{
  "encoder_rnn": "gru",
  "decoder_parallel_block": false,
  "decoder_inner_norm": false,
  "precondition_frequency": 32,
  "one_sided": true,
  "max_grad_norm": 3.0
}
Rows from block 2 of the text decoder, named by matrix and row number. Rows with one number belong to one attention dimension. Each number is 200 + 30 x the weight over its row's rms, rounded and kept within 0 to 999. All counts start at 0. After the name is the row's rms in percent of the matrix's.
# v: attention query, key and value (stacked) (decoder.blocks.2.attn.qkv.weight, 384x128, the v third), inputs 43-85
# proj: attention output (decoder.blocks.2.attn.proj.weight, 128x128, transposed), outputs 43-85
v.10,095,170,226,188,155,254,198,171,252,196,217,167,184,198,136,201,182,169,192,190,205,231,194,152,202,210,226,169,177,146,182,229,209,184,176,220,199,195,223,162,250,223,275,244
proj.10,102,184,194,220,198,174,200,227,177,188,184,263,168,233,195,226,228,174,248,221,179,173,191,198,169,148,180,214,152,176,243,182,171,169,180,179,239,241,229,196,163,194,208,253
v.11,136,183,220,129,178,179,248,222,265,218,203,203,236,242,178,217,187,161,251,186,194,160,217,246,163,153,207,157,187,210,189,174,229,216,182,226,195,206,189,171,244,186,217,235
proj.11,117,237,190,136,175,159,150,232,158,204,224,230,191,214,170,197,185,190,218,246,173,203,207,184,166,209,206,227,201,229,187,175,237,213,147,147,211,255,210,160,216,168,229,231
v.12,125,240,189,227,195,164,239,215,198,172,209,200,161,188,167,226,241,235,153,233,227,197,193,191,146,166,180,235,168,238,154,232,197,240,246,177,197,230,242,231,145,187,204,206
proj.12,116,187,192,199,166,187,169,213,164,169,208,226,186,229,199,219,224,163,210,183,220,229,185,171,200,140,184,203,206,144,167,215,200,224,231,128,231,149,190,181,226,183,162,192
v.13,145,186,231,177,231,180,226,246,202,209,204,197,221,150,192,233,210,214,253,214,240,275,196,181,256,152,223,155,167,171,183,146,164,155,200,191,161,172,191,253,199,184,222,215
proj.13,130,190,165,174,218,215,209,194,206,220,185,216,205,224,231,205,248,208,182,273,226,153,187,217,159,204,167,179,206,173,215,169,229,178,192,172,181,250,212,175,202,179,234,247
v.14,112,197,206,155,167,220,157,114,197,174,215,188,220,181,200,154,212,214,194,220,235,177,227,200,188,167,144,214,233,221,178,188,234,213,184,243,169,221,204,180,209,144,246,190
proj.14,113,214,226,182,160,174,190,177,238,221,217,215,215,206,241,188,186,214,163,173,236,233,201,171,144,244,203,218,249,239,191,219,214,192,244,218,229,220,207,220,231,197,199,220
v.15,119,197,190,238,191,258,204,128,146,222,263,192,235,227,144,181,164,222,207,208,161,193,241,195,162,220,162,203,165,226,217,211,169,239,161,226,194,159,166,113,194,240,192,254
proj.15,117,150,197,190,197,204,208,239,216,216,213,214,165,158,186,219,216,205,225,196,171,208,224,136,147,164,241,181,232,228,192,220,177,178,212,200,226,243,212,151,180,247,160,201
v.16,128,214,178,188,174,216,236,180,220,220,206,246,251,189,224,182,181,199,222,175,147,247,175,201,171,201,216,189,285,168,193,207,217,217,225,214,205,183,199,185,219,227,148,211
proj.16,109,176,229,204,205,183,230,218,168,235,193,220,181,256,149,186,197,242,248,227,244,164,226,214,206,254,167,215,229,186,212,188,243,196,233,236,195,227,227,252,170,237,206,191
v.17,126,152,187,208,227,199,228,224,114,257,206,212,188,201,155,200,152,174,192,196,259,212,204,226,186,193,217,157,182,141,186,207,217,178,157,224,230,251,200,239,214,207,219,158
proj.17,115,183,223,203,204,183,193,171,239,196,177,186,234,193,239,192,240,199,237,224,173,212,160,209,205,168,182,172,171,183,164,125,192,230,166,215,256,247,206,141,179,165,208,154
v.18,125,231,214,172,192,216,202,180,184,258,202,247,238,211,204,261,161,221,157,134,192,205,201,198,181,217,205,142,198,133,190,198,231,194,172,231,217,168,205,199,173,192,271,200
proj.18,119,222,223,196,221,189,244,180,189,238,248,223,153,229,198,191,193,216,193,284,166,232,153,237,229,213,245,218,263,220,197,169,185,188,161,211,190,257,216,222,175,191,246,208
v.19,113,247,172,157,202,237,226,160,200,231,190,283,200,178,251,207,217,192,191,213,234,185,208,175,219,229,214,162,170,213,186,206,185,191,188,275,230,196,185,97,189,181,174,217
proj.19,116,237,174,190,239,220,140,218,120,180,167,249,189,228,201,169,170,198,232,203,220,215,221,210,194,201,161,239,227,186,251,215,161,141,244,200,215,165,165,187,175,231,203,194
v.20,128,201,241,216,214,171,210,195,212,185,220,237,202,245,190,179,183,214,186,182,210,238,168,211,209,196,277,166,221,172,220,265,252,176,133,183,237,203,186,198,182,133,205,149
proj.20,119,254,205,226,187,162,187,172,236,137,216,141,213,293,204,219,194,184,195,210,250,204,156,207,206,246,183,130,206,185,192,153,183,174,219,233,248,190,216,262,166,164,205,191
v.21,119,231,184,169,224,207,209,205,238,206,203,226,215,201,224,225,208,251,165,219,170,219,143,176,142,165,279,209,233,201,131,211,234,184,161,214,172,199,195,210,188,211,160,255
proj.21,113,209,223,189,231,189,154,245,141,166,161,187,225,281,201,201,189,218,215,221,258,187,218,231,175,234,197,181,207,169,221,203,205,197,224,199,203,146,212,216,235,232,191,252
v.22,126,206,230,237,216,189,237,138,167,155,207,219,221,206,186,201,221,186,159,296,212,206,174,194,226,185,213,178,216,154,208,195,173,207,223,221,217,183,186,237,228,246,186,193
proj.22,120,193,174,232,199,189,226,187,195,231,178,146,236,162,198,172,250,274,213,232,219,146,215,202,242,156,189,179,169,179,180,230,201,247,195,235,180,194,187,252,166,195,195,203
v.23,140,213,208,174,215,185,210,214,228,236,177,219,184,213,260,153,223,216,252,223,248,181,167,284,199,199,246,216,209,236,211,221,189,204,213,234,148,236,180,188,202,177,211,151
proj.23,124,193,172,187,208,226,229,143,224,212,191,169,247,171,205,213,145,224,195,144,171,199,199,144,197,259,187,213,177,214,170,216,258,222,175,167,195,252,146,205,205,169,236,141
v.24,131,178,251,227,169,257,247,175,173,253,159,214,185,257,213,216,223,176,199,154,219,247,232,202,204,189,180,198,234,190,211,177,209,171,199,178,161,230,207,187,177,191,143,176
proj.24,118,148,205,220,191,218,185,163,217,237,193,229,234,180,184,180,182,219,207,200,184,94,178,247,220,185,208,216,215,207,199,244,169,211,229,270,197,219,213,203,177,226,242,195
v.25,116,176,266,225,206,187,181,171,178,212,198,235,227,113,216,161,152,213,246,199,193,197,209,195,190,235,197,205,194,202,220,189,206,207,164,193,207,215,240,164,145,144,206,199
proj.25,110,195,235,194,190,253,212,215,172,201,172,229,168,219,217,218,232,154,186,177,257,217,174,193,154,192,169,203,239,160,232,253,217,152,253,176,268,164,187,181,246,198,159,186
v.26,139,200,197,209,246,235,248,185,200,248,195,213,180,182,220,231,210,161,191,168,231,234,204,237,225,231,184,222,216,199,209,211,179,182,245,183,173,239,202,161,173,182,200,185
proj.26,116,165,195,237,253,228,205,180,181,184,168,234,184,182,196,187,207,189,253,214,177,179,227,205,170,168,192,163,213,162,220,211,175,158,273,150,238,198,170,158,184,210,180,147
v.27,116,189,127,203,203,247,192,159,141,183,256,237,209,147,190,195,253,214,246,191,264,222,206,181,196,219,197,182,237,173,193,192,181,198,182,211,184,208,229,199,136,126,193,189
proj.27,117,142,241,253,195,254,217,176,209,230,173,199,173,124,182,218,208,229,164,216,215,232,166,185,142,131,180,211,135,160,217,247,189,163,247,190,185,220,177,183,240,204,226,210
v.28,123,223,203,218,194,254,196,172,247,155,197,264,253,191,235,210,250,169,205,157,199,158,203,220,221,277,215,196,230,216,189,233,222,232,212,219,233,173,232,192,153,157,218,195
proj.28,114,223,171,198,199,233,178,198,175,218,168,194,222,168,139,197,157,205,237,194,183,157,235,212,235,191,185,280,165,240,252,246,163,197,198,228,178,146,152,231,181,183,218,235
v.29,117,255,215,253,192,182,263,168,150,234,217,242,170,182,187,155,173,243,146,226,194,201,202,221,224,204,171,234,191,212,220,162,217,188,153,191,238,177,209,167,190,257,147,242
proj.29,114,167,205,147,185,235,168,211,190,209,196,164,224,210,211,194,215,160,258,198,169,203,197,169,190,189,219,146,258,172,212,248,218,192,197,169,284,185,166,237,178,194,165,132
v.30,126,235,185,245,180,213,217,193,264,152,192,183,215,188,201,226,208,223,226,206,234,162,179,193,178,188,177,221,193,212,203,213,233,200,198,204,158,218,171,197,265,208,207,220
proj.30,111,261,197,169,191,197,228,161,200,196,161,185,207,228,208,229,198,168,181,195,204,260,186,172,201,250,207,176,270,216,205,146,266,175,158,184,214,165,201,170,155,202,155,216
v.31,112,198,225,236,152,219,167,182,186,188,200,182,209,202,159,171,195,191,199,217,211,200,210,199,166,194,181,153,228,219,229,206,210,180,162,251,183,167,156,210,188,215,167,242
proj.31,112,191,200,210,162,159,195,195,224,169,213,220,190,234,198,252,206,162,199,160,191,221,163,151,171,205,194,160,218,202,207,203,183,150,212,216,266,268,239,216,129,198,193,225
v.32,094,170,139,215,210,205,273,229,237,219,211,207,186,178,201,153,204,188,195,153,222,204,208,182,158,196,192,185,195,214,242,204,192,190,165,211,169,181,216,191,221,164,222,210
proj.32,094,168,252,194,240,238,205,199,190,193,195,215,234,225,176,263,192,165,219,246,162,221,197,218,182,223,187,181,185,209,184,183,200,206,190,226,209,224,172,214,177,264,206,173
v.33,085,258,235,143,207,197,241,179,177,155,212,203,197,182,186,157,234,191,236,221,175,169,169,220,212,192,193,186,206,185,184,241,225,208,227,201,136,222,171,224,210,229,195,222
proj.33,092,206,194,233,211,144,188,216,209,211,238,206,177,180,251,211,239,263,204,242,250,197,258,157,195,220,227,211,126,233,224,244,158,218,196,208,238,167,181,242,219,200,278,191
v.34,098,198,239,233,179,259,145,208,208,220,192,183,133,182,158,197,128,181,185,193,206,246,211,210,216,232,211,207,186,150,225,187,190,212,192,173,264,183,218,185,189,202,211,146
proj.34,102,206,143,242,190,170,227,224,221,192,227,216,177,206,129,167,254,171,195,186,205,201,156,195,166,189,167,186,267,202,188,207,226,177,207,217,196,183,157,234,180,141,171,204
v.35,109,151,221,206,195,185,125,188,203,176,200,212,205,212,234,190,235,97,185,254,141,219,195,238,194,246,193,191,216,210,216,227,212,241,201,205,206,222,160,193,210,161,201,167
proj.35,114,195,206,162,223,203,194,208,179,244,213,202,152,175,184,236,166,201,186,155,222,202,258,208,246,239,207,229,196,198,152,167,160,185,210,250,213,173,167,223,192,167,209,237
v.36,089,90,198,146,208,220,172,204,181,159,251,208,135,197,256,151,230,211,234,191,184,200,219,211,198,218,182,190,198,253,204,207,192,204,198,248,161,198,208,198,208,177,270,209
proj.36,096,215,255,172,183,224,202,181,225,192,227,236,220,190,178,242,251,266,179,184,192,228,212,202,246,161,224,228,167,213,200,217,232,150,197,201,205,195,128,185,215,190,165,179
v.37,095,162,207,157,224,263,132,227,225,235,197,216,174,218,266,230,229,235,217,196,214,175,146,224,186,152,256,203,209,216,200,178,215,191,181,201,231,220,184,189,183,175,239,154
proj.37,099,218,252,200,157,193,144,164,282,96,180,221,241,230,171,194,229,224,181,194,235,150,164,175,228,221,180,192,210,212,221,230,226,150,213,182,240,198,233,256,171,219,146,237
v.38,095,213,207,203,185,206,213,221,170,178,229,248,274,175,194,231,163,183,194,154,191,207,227,145,199,245,145,176,204,159,221,232,234,198,240,229,204,248,214,166,177,205,214,191
proj.38,094,244,202,190,198,234,232,161,167,254,204,148,170,184,251,174,135,169,178,198,227,165,169,206,228,207,203,245,212,205,184,207,228,205,176,196,216,144,189,231,186,204,255,194
v.39,086,186,170,185,255,176,178,202,183,197,151,205,169,174,209,181,190,236,223,160,237,202,222,194,247,120,169,228,220,253,196,199,187,218,242,205,192,173,222,192,221,199,178,217
proj.39,086,226,218,193,206,222,234,181,245,210,174,237,217,208,217,200,186,156,251,228,119,148,152,225,167,204,236,200,240,212,229,193,233,200,197,189,200,238,160,199,195,200,228,172
v.40,087,240,208,249,180,169,248,195,219,246,197,186,185,159,250,200,227,256,224,149,144,221,202,181,232,204,235,236,217,196,203,191,204,203,213,171,189,165,253,218,160,231,219,169
proj.40,094,152,186,185,222,225,228,209,200,243,207,147,264,194,250,211,170,118,221,195,223,223,177,210,171,227,197,209,237,226,240,197,226,225,187,168,189,190,165,169,181,188,198,193
v.41,084,151,186,170,203,184,196,240,238,181,252,194,279,201,161,198,186,235,211,173,190,256,237,176,213,165,221,164,204,188,198,170,189,173,184,224,215,184,225,190,223,201,181,221
proj.41,099,198,228,251,157,196,196,199,162,200,179,230,149,159,179,209,215,197,186,237,165,177,158,178,128,147,212,168,161,192,176,206,195,183,209,164,180,240,208,155,214,231,200,176
v.42,088,161,234,146,184,229,158,226,187,232,179,205,233,201,185,222,179,238,190,197,232,271,185,231,205,191,224,209,211,222,197,185,175,202,143,251,207,230,203,201,203,211,211,243
proj.42,095,219,176,243,204,137,195,186,208,207,187,241,183,198,208,179,233,210,223,174,195,181,185,188,192,150,188,192,195,177,181,256,183,166,215,215,192,250,221,199,205,159,171,169
v.43,102,187,215,277,214,226,207,184,206,191,207,215,252,161,226,250,167,203,202,193,245,172,194,177,203,232,139,199,220,233,237,154,161,136,193,277,141,193,203,214,192,253,201,190
proj.43,110,213,106,176,216,217,203,160,136,235,160,170,202,214,250,178,148,175,216,222,150,250,203,234,232,177,216,196,210,186,169,216,230,179,182,236,193,187,198,178,196,212,187,195
v.44,094,209,211,224,224,202,127,236,223,138,239,177,180,131,216,229,181,233,243,160,232,221,222,173,203,190,167,219,204,177,194,145,192,251,187,153,233,225,236,169,250,204,236,214
proj.44,108,222,214,259,139,200,207,155,201,189,199,220,189,255,147,224,212,155,194,203,173,155,122,192,105,162,236,192,236,159,203,219,240,203,185,142,164,182,172,173,159,194,148,228
v.45,079,114,219,266,227,188,184,242,185,173,190,241,161,184,197,216,113,192,241,142,158,198,242,189,206,192,191,190,194,187,228,234,224,201,262,177,176,209,179,194,178,245,129,228
proj.45,085,183,219,171,253,217,191,212,180,225,207,245,253,154,198,242,218,168,229,255,183,220,204,207,170,172,247,131,174,246,205,217,196,159,166,213,227,252,127,161,164,167,247,185
v.46,086,249,199,216,186,224,198,189,198,204,227,202,217,189,187,278,215,182,204,170,164,221,176,202,186,207,138,193,235,184,180,188,193,168,233,231,160,228,229,226,159,154,184,232
proj.46,092,212,142,178,207,184,176,206,156,237,135,162,228,166,263,132,164,224,191,160,183,253,215,203,171,187,209,187,135,215,214,209,189,168,208,210,182,184,219,202,221,266,173,155
v.47,094,176,162,212,240,207,179,203,210,173,269,182,194,153,132,185,163,229,138,210,204,168,224,208,162,174,190,246,181,160,166,234,237,204,209,208,233,225,185,145,200,198,194,182
proj.47,099,263,202,166,200,226,222,206,196,235,213,166,236,269,236,212,122,230,234,204,180,216,221,185,210,212,233,187,212,194,170,191,244,213,182,216,205,187,219,244,192,186,210,227
v.48,097,195,197,194,198,172,167,184,157,199,171,212,228,221,214,207,173,187,239,167,224,220,176,146,239,215,184,212,184,202,206,196,164,164,230,225,170,183,188,215,196,220,255,171
proj.48,101,145,172,196,194,220,227,204,227,188,209,252,151,174,150,227,253,177,209,226,159,161,200,230,242,175,187,242,219,132,232,187,196,203,222,167,209,226,161,178,231,212,198,185
v.49,099,226,236,277,182,192,137,190,186,166,180,143,216,162,153,188,181,176,196,206,170,217,225,246,179,166,222,190,245,119,198,181,237,195,155,186,147,199,216,226,239,197,244,228
proj.49,101,233,183,240,180,193,217,205,145,196,225,189,230,213,235,268,184,249,179,146,187,195,171,193,181,233,151,172,171,190,226,234,177,225,237,179,178,221,180,205,156,197,169,138
v.50,105,191,227,215,201,205,146,251,263,186,172,203,236,233,174,197,186,175,210,182,169,205,220,162,180,178,190,209,196,218,183,215,204,177,195,229,175,210,211,241,228,193,184,225
proj.50,107,242,225,215,170,245,237,182,168,174,201,180,226,206,227,204,174,211,165,245,175,176,178,192,199,164,199,153,196,256,181,181,214,188,187,183,234,233,228,226,162,231,219,213
v.51,087,181,163,230,200,212,186,216,189,232,179,210,240,249,202,241,183,209,119,154,145,220,214,222,201,181,194,176,247,231,226,191,173,170,203,217,178,176,223,191,164,191,222,224
proj.51,093,201,198,232,239,175,239,162,181,182,194,209,177,169,173,188,196,182,172,182,222,235,156,212,136,176,170,165,164,199,198,210,171,221,231,229,186,245,239,175,213,223,219,137
v.52,102,229,151,201,202,213,176,214,175,190,112,197,158,222,203,231,210,183,213,205,179,221,250,155,179,180,168,178,190,138,184,167,240,234,221,250,195,232,166,226,219,228,150,199
proj.52,104,274,205,200,173,174,214,218,167,184,220,229,240,204,229,137,152,216,184,226,166,169,202,193,209,187,221,162,204,193,198,194,217,205,193,185,181,262,187,247,166,185,218,184
v.53,098,151,156,248,188,180,215,247,183,215,212,216,175,173,188,183,197,149,234,232,186,214,198,195,159,207,206,194,182,162,210,204,205,264,208,197,203,175,223,204,212,218,219,227
proj.53,101,233,231,199,213,247,183,225,195,255,210,236,244,177,257,223,196,257,191,220,216,182,233,190,195,238,216,178,189,200,188,185,194,218,187,212,231,230,122,175,176,160,187,165
v.54,088,202,178,230,170,223,238,195,214,245,203,186,183,236,243,244,204,253,215,214,181,210,214,184,193,199,125,203,192,220,230,204,188,186,223,169,180,198,205,231,229,205,161,214
proj.54,096,168,236,158,227,244,170,184,186,194,176,204,236,171,205,184,173,132,153,182,223,256,204,230,222,210,211,186,168,210,178,181,180,214,186,186,218,190,192,175,171,224,193,201
v.55,073,229,210,248,215,199,195,178,206,219,203,191,167,208,223,180,229,204,242,166,227,186,187,190,198,166,223,233,224,227,180,208,257,206,207,177,217,168,216,192,270,248,159,218
proj.55,089,169,212,189,236,238,234,215,253,234,207,172,261,205,216,242,231,238,225,242,163,189,230,191,196,198,217,181,178,235,207,188,209,219,160,156,245,215,228,207,186,206,196,172
v.56,095,200,144,221,215,108,194,246,167,264,240,184,227,213,164,205,208,183,204,206,201,219,197,192,160,105,163,198,187,206,170,180,206,214,196,222,184,201,207,166,196,193,182,185
proj.56,100,250,221,218,173,301,203,197,261,198,161,205,208,166,175,187,140,207,204,182,189,194,176,203,188,238,205,187,181,232,195,209,193,201,194,177,172,278,231,166,192,199,204,219
v.57,099,215,209,147,208,192,157,192,132,208,161,203,212,183,179,179,195,263,184,167,232,174,147,225,185,180,263,173,186,267,203,197,240,204,178,219,212,184,198,135,170,233,158,183
proj.57,103,139,182,200,272,229,228,212,234,256,231,214,213,234,212,231,199,143,261,196,188,214,227,195,235,191,192,208,186,145,196,210,173,167,190,241,244,235,234,191,181,229,257,177
v.58,087,205,159,151,206,230,184,224,172,238,208,257,192,215,206,265,202,190,163,169,204,208,156,189,194,192,200,168,178,207,223,232,193,166,178,202,228,209,165,191,263,197,210,170
proj.58,097,172,223,195,192,247,238,174,191,151,197,213,196,161,170,162,202,168,214,235,163,180,182,188,226,120,153,203,248,174,162,174,218,154,184,204,240,210,212,207,229,232,200,243
v.59,085,165,222,177,172,236,218,207,203,209,231,158,143,235,177,152,241,207,223,227,176,239,211,229,163,217,171,244,219,174,192,220,213,204,195,190,200,247,190,174,176,241,221,220
proj.59,099,222,245,182,227,186,173,220,266,209,222,209,220,163,209,221,214,276,197,183,235,213,242,180,221,250,241,217,125,263,192,224,161,200,208,177,213,204,197,196,200,159,204,188
v.60,118,176,174,222,263,245,231,188,163,251,223,206,149,245,216,215,248,187,272,179,148,209,222,146,203,187,184,218,190,212,221,154,193,210,202,219,179,198,196,173,113,190,191,226
proj.60,116,249,222,196,182,184,120,172,243,122,194,209,233,185,187,132,192,228,167,239,243,211,181,184,216,193,226,159,169,246,171,229,222,151,214,245,216,222,215,231,204,192,206,162
v.61,095,181,240,232,196,218,222,197,223,200,193,182,223,213,231,208,211,220,162,191,281,190,225,254,189,210,203,209,193,230,190,176,206,240,162,220,198,195,221,249,257,212,236,163
proj.61,102,224,187,205,167,207,252,155,195,212,207,236,184,224,181,178,212,202,192,237,116,181,154,195,202,140,229,202,216,135,181,228,187,204,192,146,193,205,159,134,145,154,168,216
v.62,089,131,194,263,200,189,208,230,174,193,227,236,242,194,174,186,216,165,211,233,249,189,228,217,226,222,225,155,204,178,160,148,205,161,211,195,219,201,227,212,188,228,171,224
proj.62,093,214,218,201,221,128,191,245,181,222,204,221,181,151,192,237,181,201,226,190,197,161,138,194,213,193,187,207,198,183,216,199,169,264,165,204,175,255,187,195,199,142,232,205
v.63,112,169,199,212,222,107,185,256,214,202,199,189,230,208,197,161,199,186,214,162,223,180,190,166,178,187,185,225,183,196,206,168,187,166,216,162,198,230,229,238,226,230,189,138
proj.63,113,208,215,201,199,262,192,157,211,197,147,207,255,177,194,161,159,163,234,213,174,204,127,210,180,205,206,226,231,207,184,216,220,154,169,188,123,215,187,135,177,144,202,221
v.64,092,171,257,192,162,161,254,136,176,199,164,162,207,200,169,164,194,181,229,200,190,135,229,235,208,199,246,204,245,235,199,178,221,167,199,217,157,229,190,194,261,194,246,169
proj.64,101,238,174,159,230,238,199,199,201,185,219,258,178,199,199,143,191,214,204,170,214,194,199,213,186,149,142,172,187,212,211,195,192,180,205,167,257,137,177,177,168,214,194,222
v.65,096,162,243,158,201,241,242,223,218,233,208,199,233,199,263,155,179,210,163,220,246,229,171,182,174,223,202,229,163,233,195,193,138,179,208,240,213,165,163,263,150,203,222,187
proj.65,103,178,225,192,218,207,194,226,249,147,173,181,191,191,202,188,263,176,174,223,155,240,210,212,199,133,235,217,257,173,221,242,218,198,195,217,197,241,204,207,170,194,188,219
v.66,087,197,198,190,183,195,142,185,160,238,176,194,196,196,150,255,151,220,201,220,208,192,181,232,162,233,159,136,186,225,197,171,204,160,267,205,172,214,189,210,158,223,262,203
proj.66,092,219,193,193,214,183,215,181,198,170,199,229,213,196,233,185,217,201,185,172,196,230,190,210,268,202,189,231,224,124,165,215,225,184,196,186,177,186,183,213,212,219,127,224
v.67,103,144,233,183,183,266,191,190,173,216,250,260,207,205,254,177,169,193,201,138,227,207,166,260,192,212,212,177,250,205,200,175,170,245,233,198,227,198,230,199,215,242,229,217
proj.67,103,259,254,252,212,156,224,245,194,167,154,219,232,198,178,214,243,211,160,199,188,209,218,184,185,187,162,169,215,184,150,180,217,211,146,215,228,210,181,228,200,168,150,145
v.68,086,235,207,192,198,207,210,175,245,201,191,159,212,244,195,166,230,150,191,249,138,222,178,186,220,230,194,207,229,210,162,167,259,227,214,153,205,221,190,244,250,195,241,210
proj.68,092,180,186,166,144,185,197,269,203,197,180,177,198,240,182,233,176,218,188,192,224,200,193,171,150,130,206,175,187,284,236,192,177,219,230,209,211,171,227,129,193,258,258,192
v.69,077,207,183,206,210,189,256,202,183,200,168,201,260,187,270,199,229,220,216,186,225,227,266,173,223,225,212,240,190,264,196,187,212,232,182,204,169,165,170,237,220,191,185,228
proj.69,085,170,211,202,172,212,157,188,202,155,218,232,138,206,212,217,190,181,157,223,201,217,209,207,176,182,190,197,199,198,224,185,241,219,208,214,155,238,177,182,173,233,184,244
v.70,089,220,172,219,156,210,245,217,226,162,183,223,180,185,245,259,160,180,248,194,185,160,231,186,205,218,178,177,204,244,206,205,187,197,181,232,220,208,182,220,203,223,253,206
proj.70,092,152,191,218,250,221,167,209,178,203,211,248,187,194,201,162,226,193,141,215,198,204,184,250,180,232,177,216,251,187,199,230,268,180,212,219,217,201,158,221,197,176,141,229
v.71,074,185,248,183,200,151,159,233,235,200,176,199,216,236,169,190,162,188,183,173,270,223,168,234,198,186,237,204,167,185,183,253,248,168,205,205,178,193,190,151,219,212,176,188
proj.71,078,189,150,183,167,198,217,205,166,200,193,198,218,160,214,191,205,194,196,193,176,213,223,215,241,200,232,198,194,170,207,146,146,174,167,193,230,212,241,218,209,231,206,170
v.72,102,180,178,221,175,146,230,197,174,170,243,273,185,189,233,219,213,226,164,217,191,213,204,233,181,201,227,204,204,178,173,214,256,200,190,228,182,244,176,221,153,209,262,198
proj.72,104,275,227,225,158,193,206,161,200,195,187,145,260,212,180,170,209,224,210,204,219,165,225,161,227,149,217,204,219,205,156,170,178,231,190,182,258,224,161,196,191,163,148,232
v.73,098,196,255,196,209,159,150,243,175,182,235,221,187,187,153,152,128,207,175,210,175,218,236,173,197,172,207,213,197,245,208,221,207,202,208,198,218,222,242,233,289,185,150,181
proj.73,096,198,211,189,187,192,256,214,195,236,161,218,206,214,214,231,229,150,214,143,141,210,161,200,215,205,206,197,231,171,173,233,227,151,192,260,193,211,178,208,189,185,142,168
v.74,080,247,183,192,232,206,242,214,190,149,198,238,184,223,166,246,207,199,200,254,159,212,211,224,176,236,178,265,212,198,182,187,237,196,202,167,207,197,252,153,213,199,273,186
proj.74,092,192,233,184,152,175,210,202,199,196,194,173,209,197,220,188,179,187,221,173,268,139,176,181,199,177,191,191,218,215,215,222,180,196,218,197,264,173,164,261,189,188,168,223
v.75,082,196,261,226,164,200,224,201,263,203,173,142,217,170,176,211,196,246,209,199,140,202,238,216,234,260,208,149,176,143,216,219,201,218,146,199,197,204,174,192,160,202,182,172
proj.75,086,181,176,145,250,212,236,224,171,256,283,183,215,205,192,168,219,201,187,204,160,213,201,206,191,212,226,215,205,205,230,236,185,159,213,212,209,234,185,233,221,164,261,215
v.76,101,158,208,154,235,206,204,189,220,198,179,198,217,213,224,165,126,193,170,210,185,218,242,170,212,183,145,210,210,282,203,190,161,217,212,244,176,209,179,211,184,192,225,234
proj.76,106,179,207,205,218,239,226,209,205,178,221,202,172,216,197,191,246,117,202,209,178,235,217,221,196,166,194,178,227,174,196,230,259,202,250,183,176,199,190,158,177,260,178,160
v.77,082,203,241,211,149,183,192,166,191,199,157,148,179,176,195,219,198,238,202,182,165,190,203,244,194,200,255,209,182,198,219,261,184,197,232,200,209,215,214,208,191,200,198,259
proj.77,092,203,150,172,244,235,186,214,179,208,258,203,171,187,218,214,156,186,193,218,204,179,217,211,240,224,163,172,165,230,207,182,259,232,190,174,182,222,183,223,186,194,245,139
v.78,094,153,187,186,240,159,196,174,184,205,227,166,200,167,133,222,205,230,252,148,180,230,222,193,134,179,172,210,178,139,226,151,220,197,230,246,173,166,211,184,224,189,219,211
proj.78,097,233,182,205,201,219,174,180,187,213,175,233,183,234,233,181,190,202,198,190,178,195,204,207,201,203,191,182,262,225,131,225,179,146,212,206,196,215,141,211,165,236,182,163
v.79,098,180,186,186,208,231,208,192,169,203,197,251,179,224,224,217,239,196,253,223,220,242,175,240,210,222,179,180,178,217,195,188,211,178,187,215,198,173,201,171,210,191,249,185
proj.79,107,205,247,225,134,173,186,174,245,130,170,201,182,215,219,203,190,226,163,208,237,244,180,178,202,178,196,229,194,157,202,189,204,220,192,191,191,184,186,215,193,166,195,291
v.80,085,218,216,255,211,199,260,164,208,184,220,205,202,216,229,210,176,198,198,198,178,229,252,193,237,189,287,207,235,164,217,254,219,180,209,185,171,239,194,169,220,185,170,151
proj.80,089,197,209,148,170,206,222,198,197,250,232,218,203,202,227,149,137,161,240,226,225,240,265,216,208,203,152,157,180,212,235,192,230,186,238,201,221,171,171,223,194,234,242,217
v.81,111,202,154,198,217,196,204,170,223,221,203,163,166,260,149,174,254,190,148,220,198,162,190,213,156,208,143,222,193,155,192,184,197,208,226,233,217,192,190,119,226,201,208,181
proj.81,106,217,191,193,156,211,202,222,200,224,177,212,225,256,203,222,164,192,191,178,194,176,246,164,191,128,241,216,211,257,181,194,176,198,203,152,211,209,218,175,211,235,240,184
v.82,092,174,224,211,223,187,227,183,211,223,232,198,215,223,209,190,236,179,258,163,175,168,213,209,184,160,179,202,209,198,185,225,176,165,252,205,143,197,177,198,193,170,169,197
proj.82,100,213,206,214,245,218,213,167,176,163,179,194,198,211,194,175,154,248,223,202,249,265,215,209,188,228,174,139,129,198,163,156,213,162,178,203,162,179,199,176,224,235,223,196
v.83,085,160,218,182,198,171,188,201,251,206,179,217,244,162,208,188,175,190,218,187,204,235,240,219,252,255,208,189,181,153,206,207,200,202,121,223,202,218,196,129,195,165,211,221
proj.83,090,249,142,216,199,197,152,201,180,183,250,215,130,215,167,237,202,259,162,213,180,169,199,207,212,238,148,212,183,207,201,222,200,211,186,227,190,194,148,224,206,176,194,251
v.84,090,157,200,241,188,213,235,152,184,201,260,212,265,181,183,153,220,234,185,206,210,225,218,188,190,196,189,194,245,178,203,201,176,199,164,223,153,205,219,153,179,190,215,198
proj.84,098,233,212,208,229,134,205,218,174,230,199,220,195,191,215,233,207,263,239,167,189,229,230,166,181,206,191,178,184,172,149,213,120,199,220,210,185,175,186,192,225,195,163,189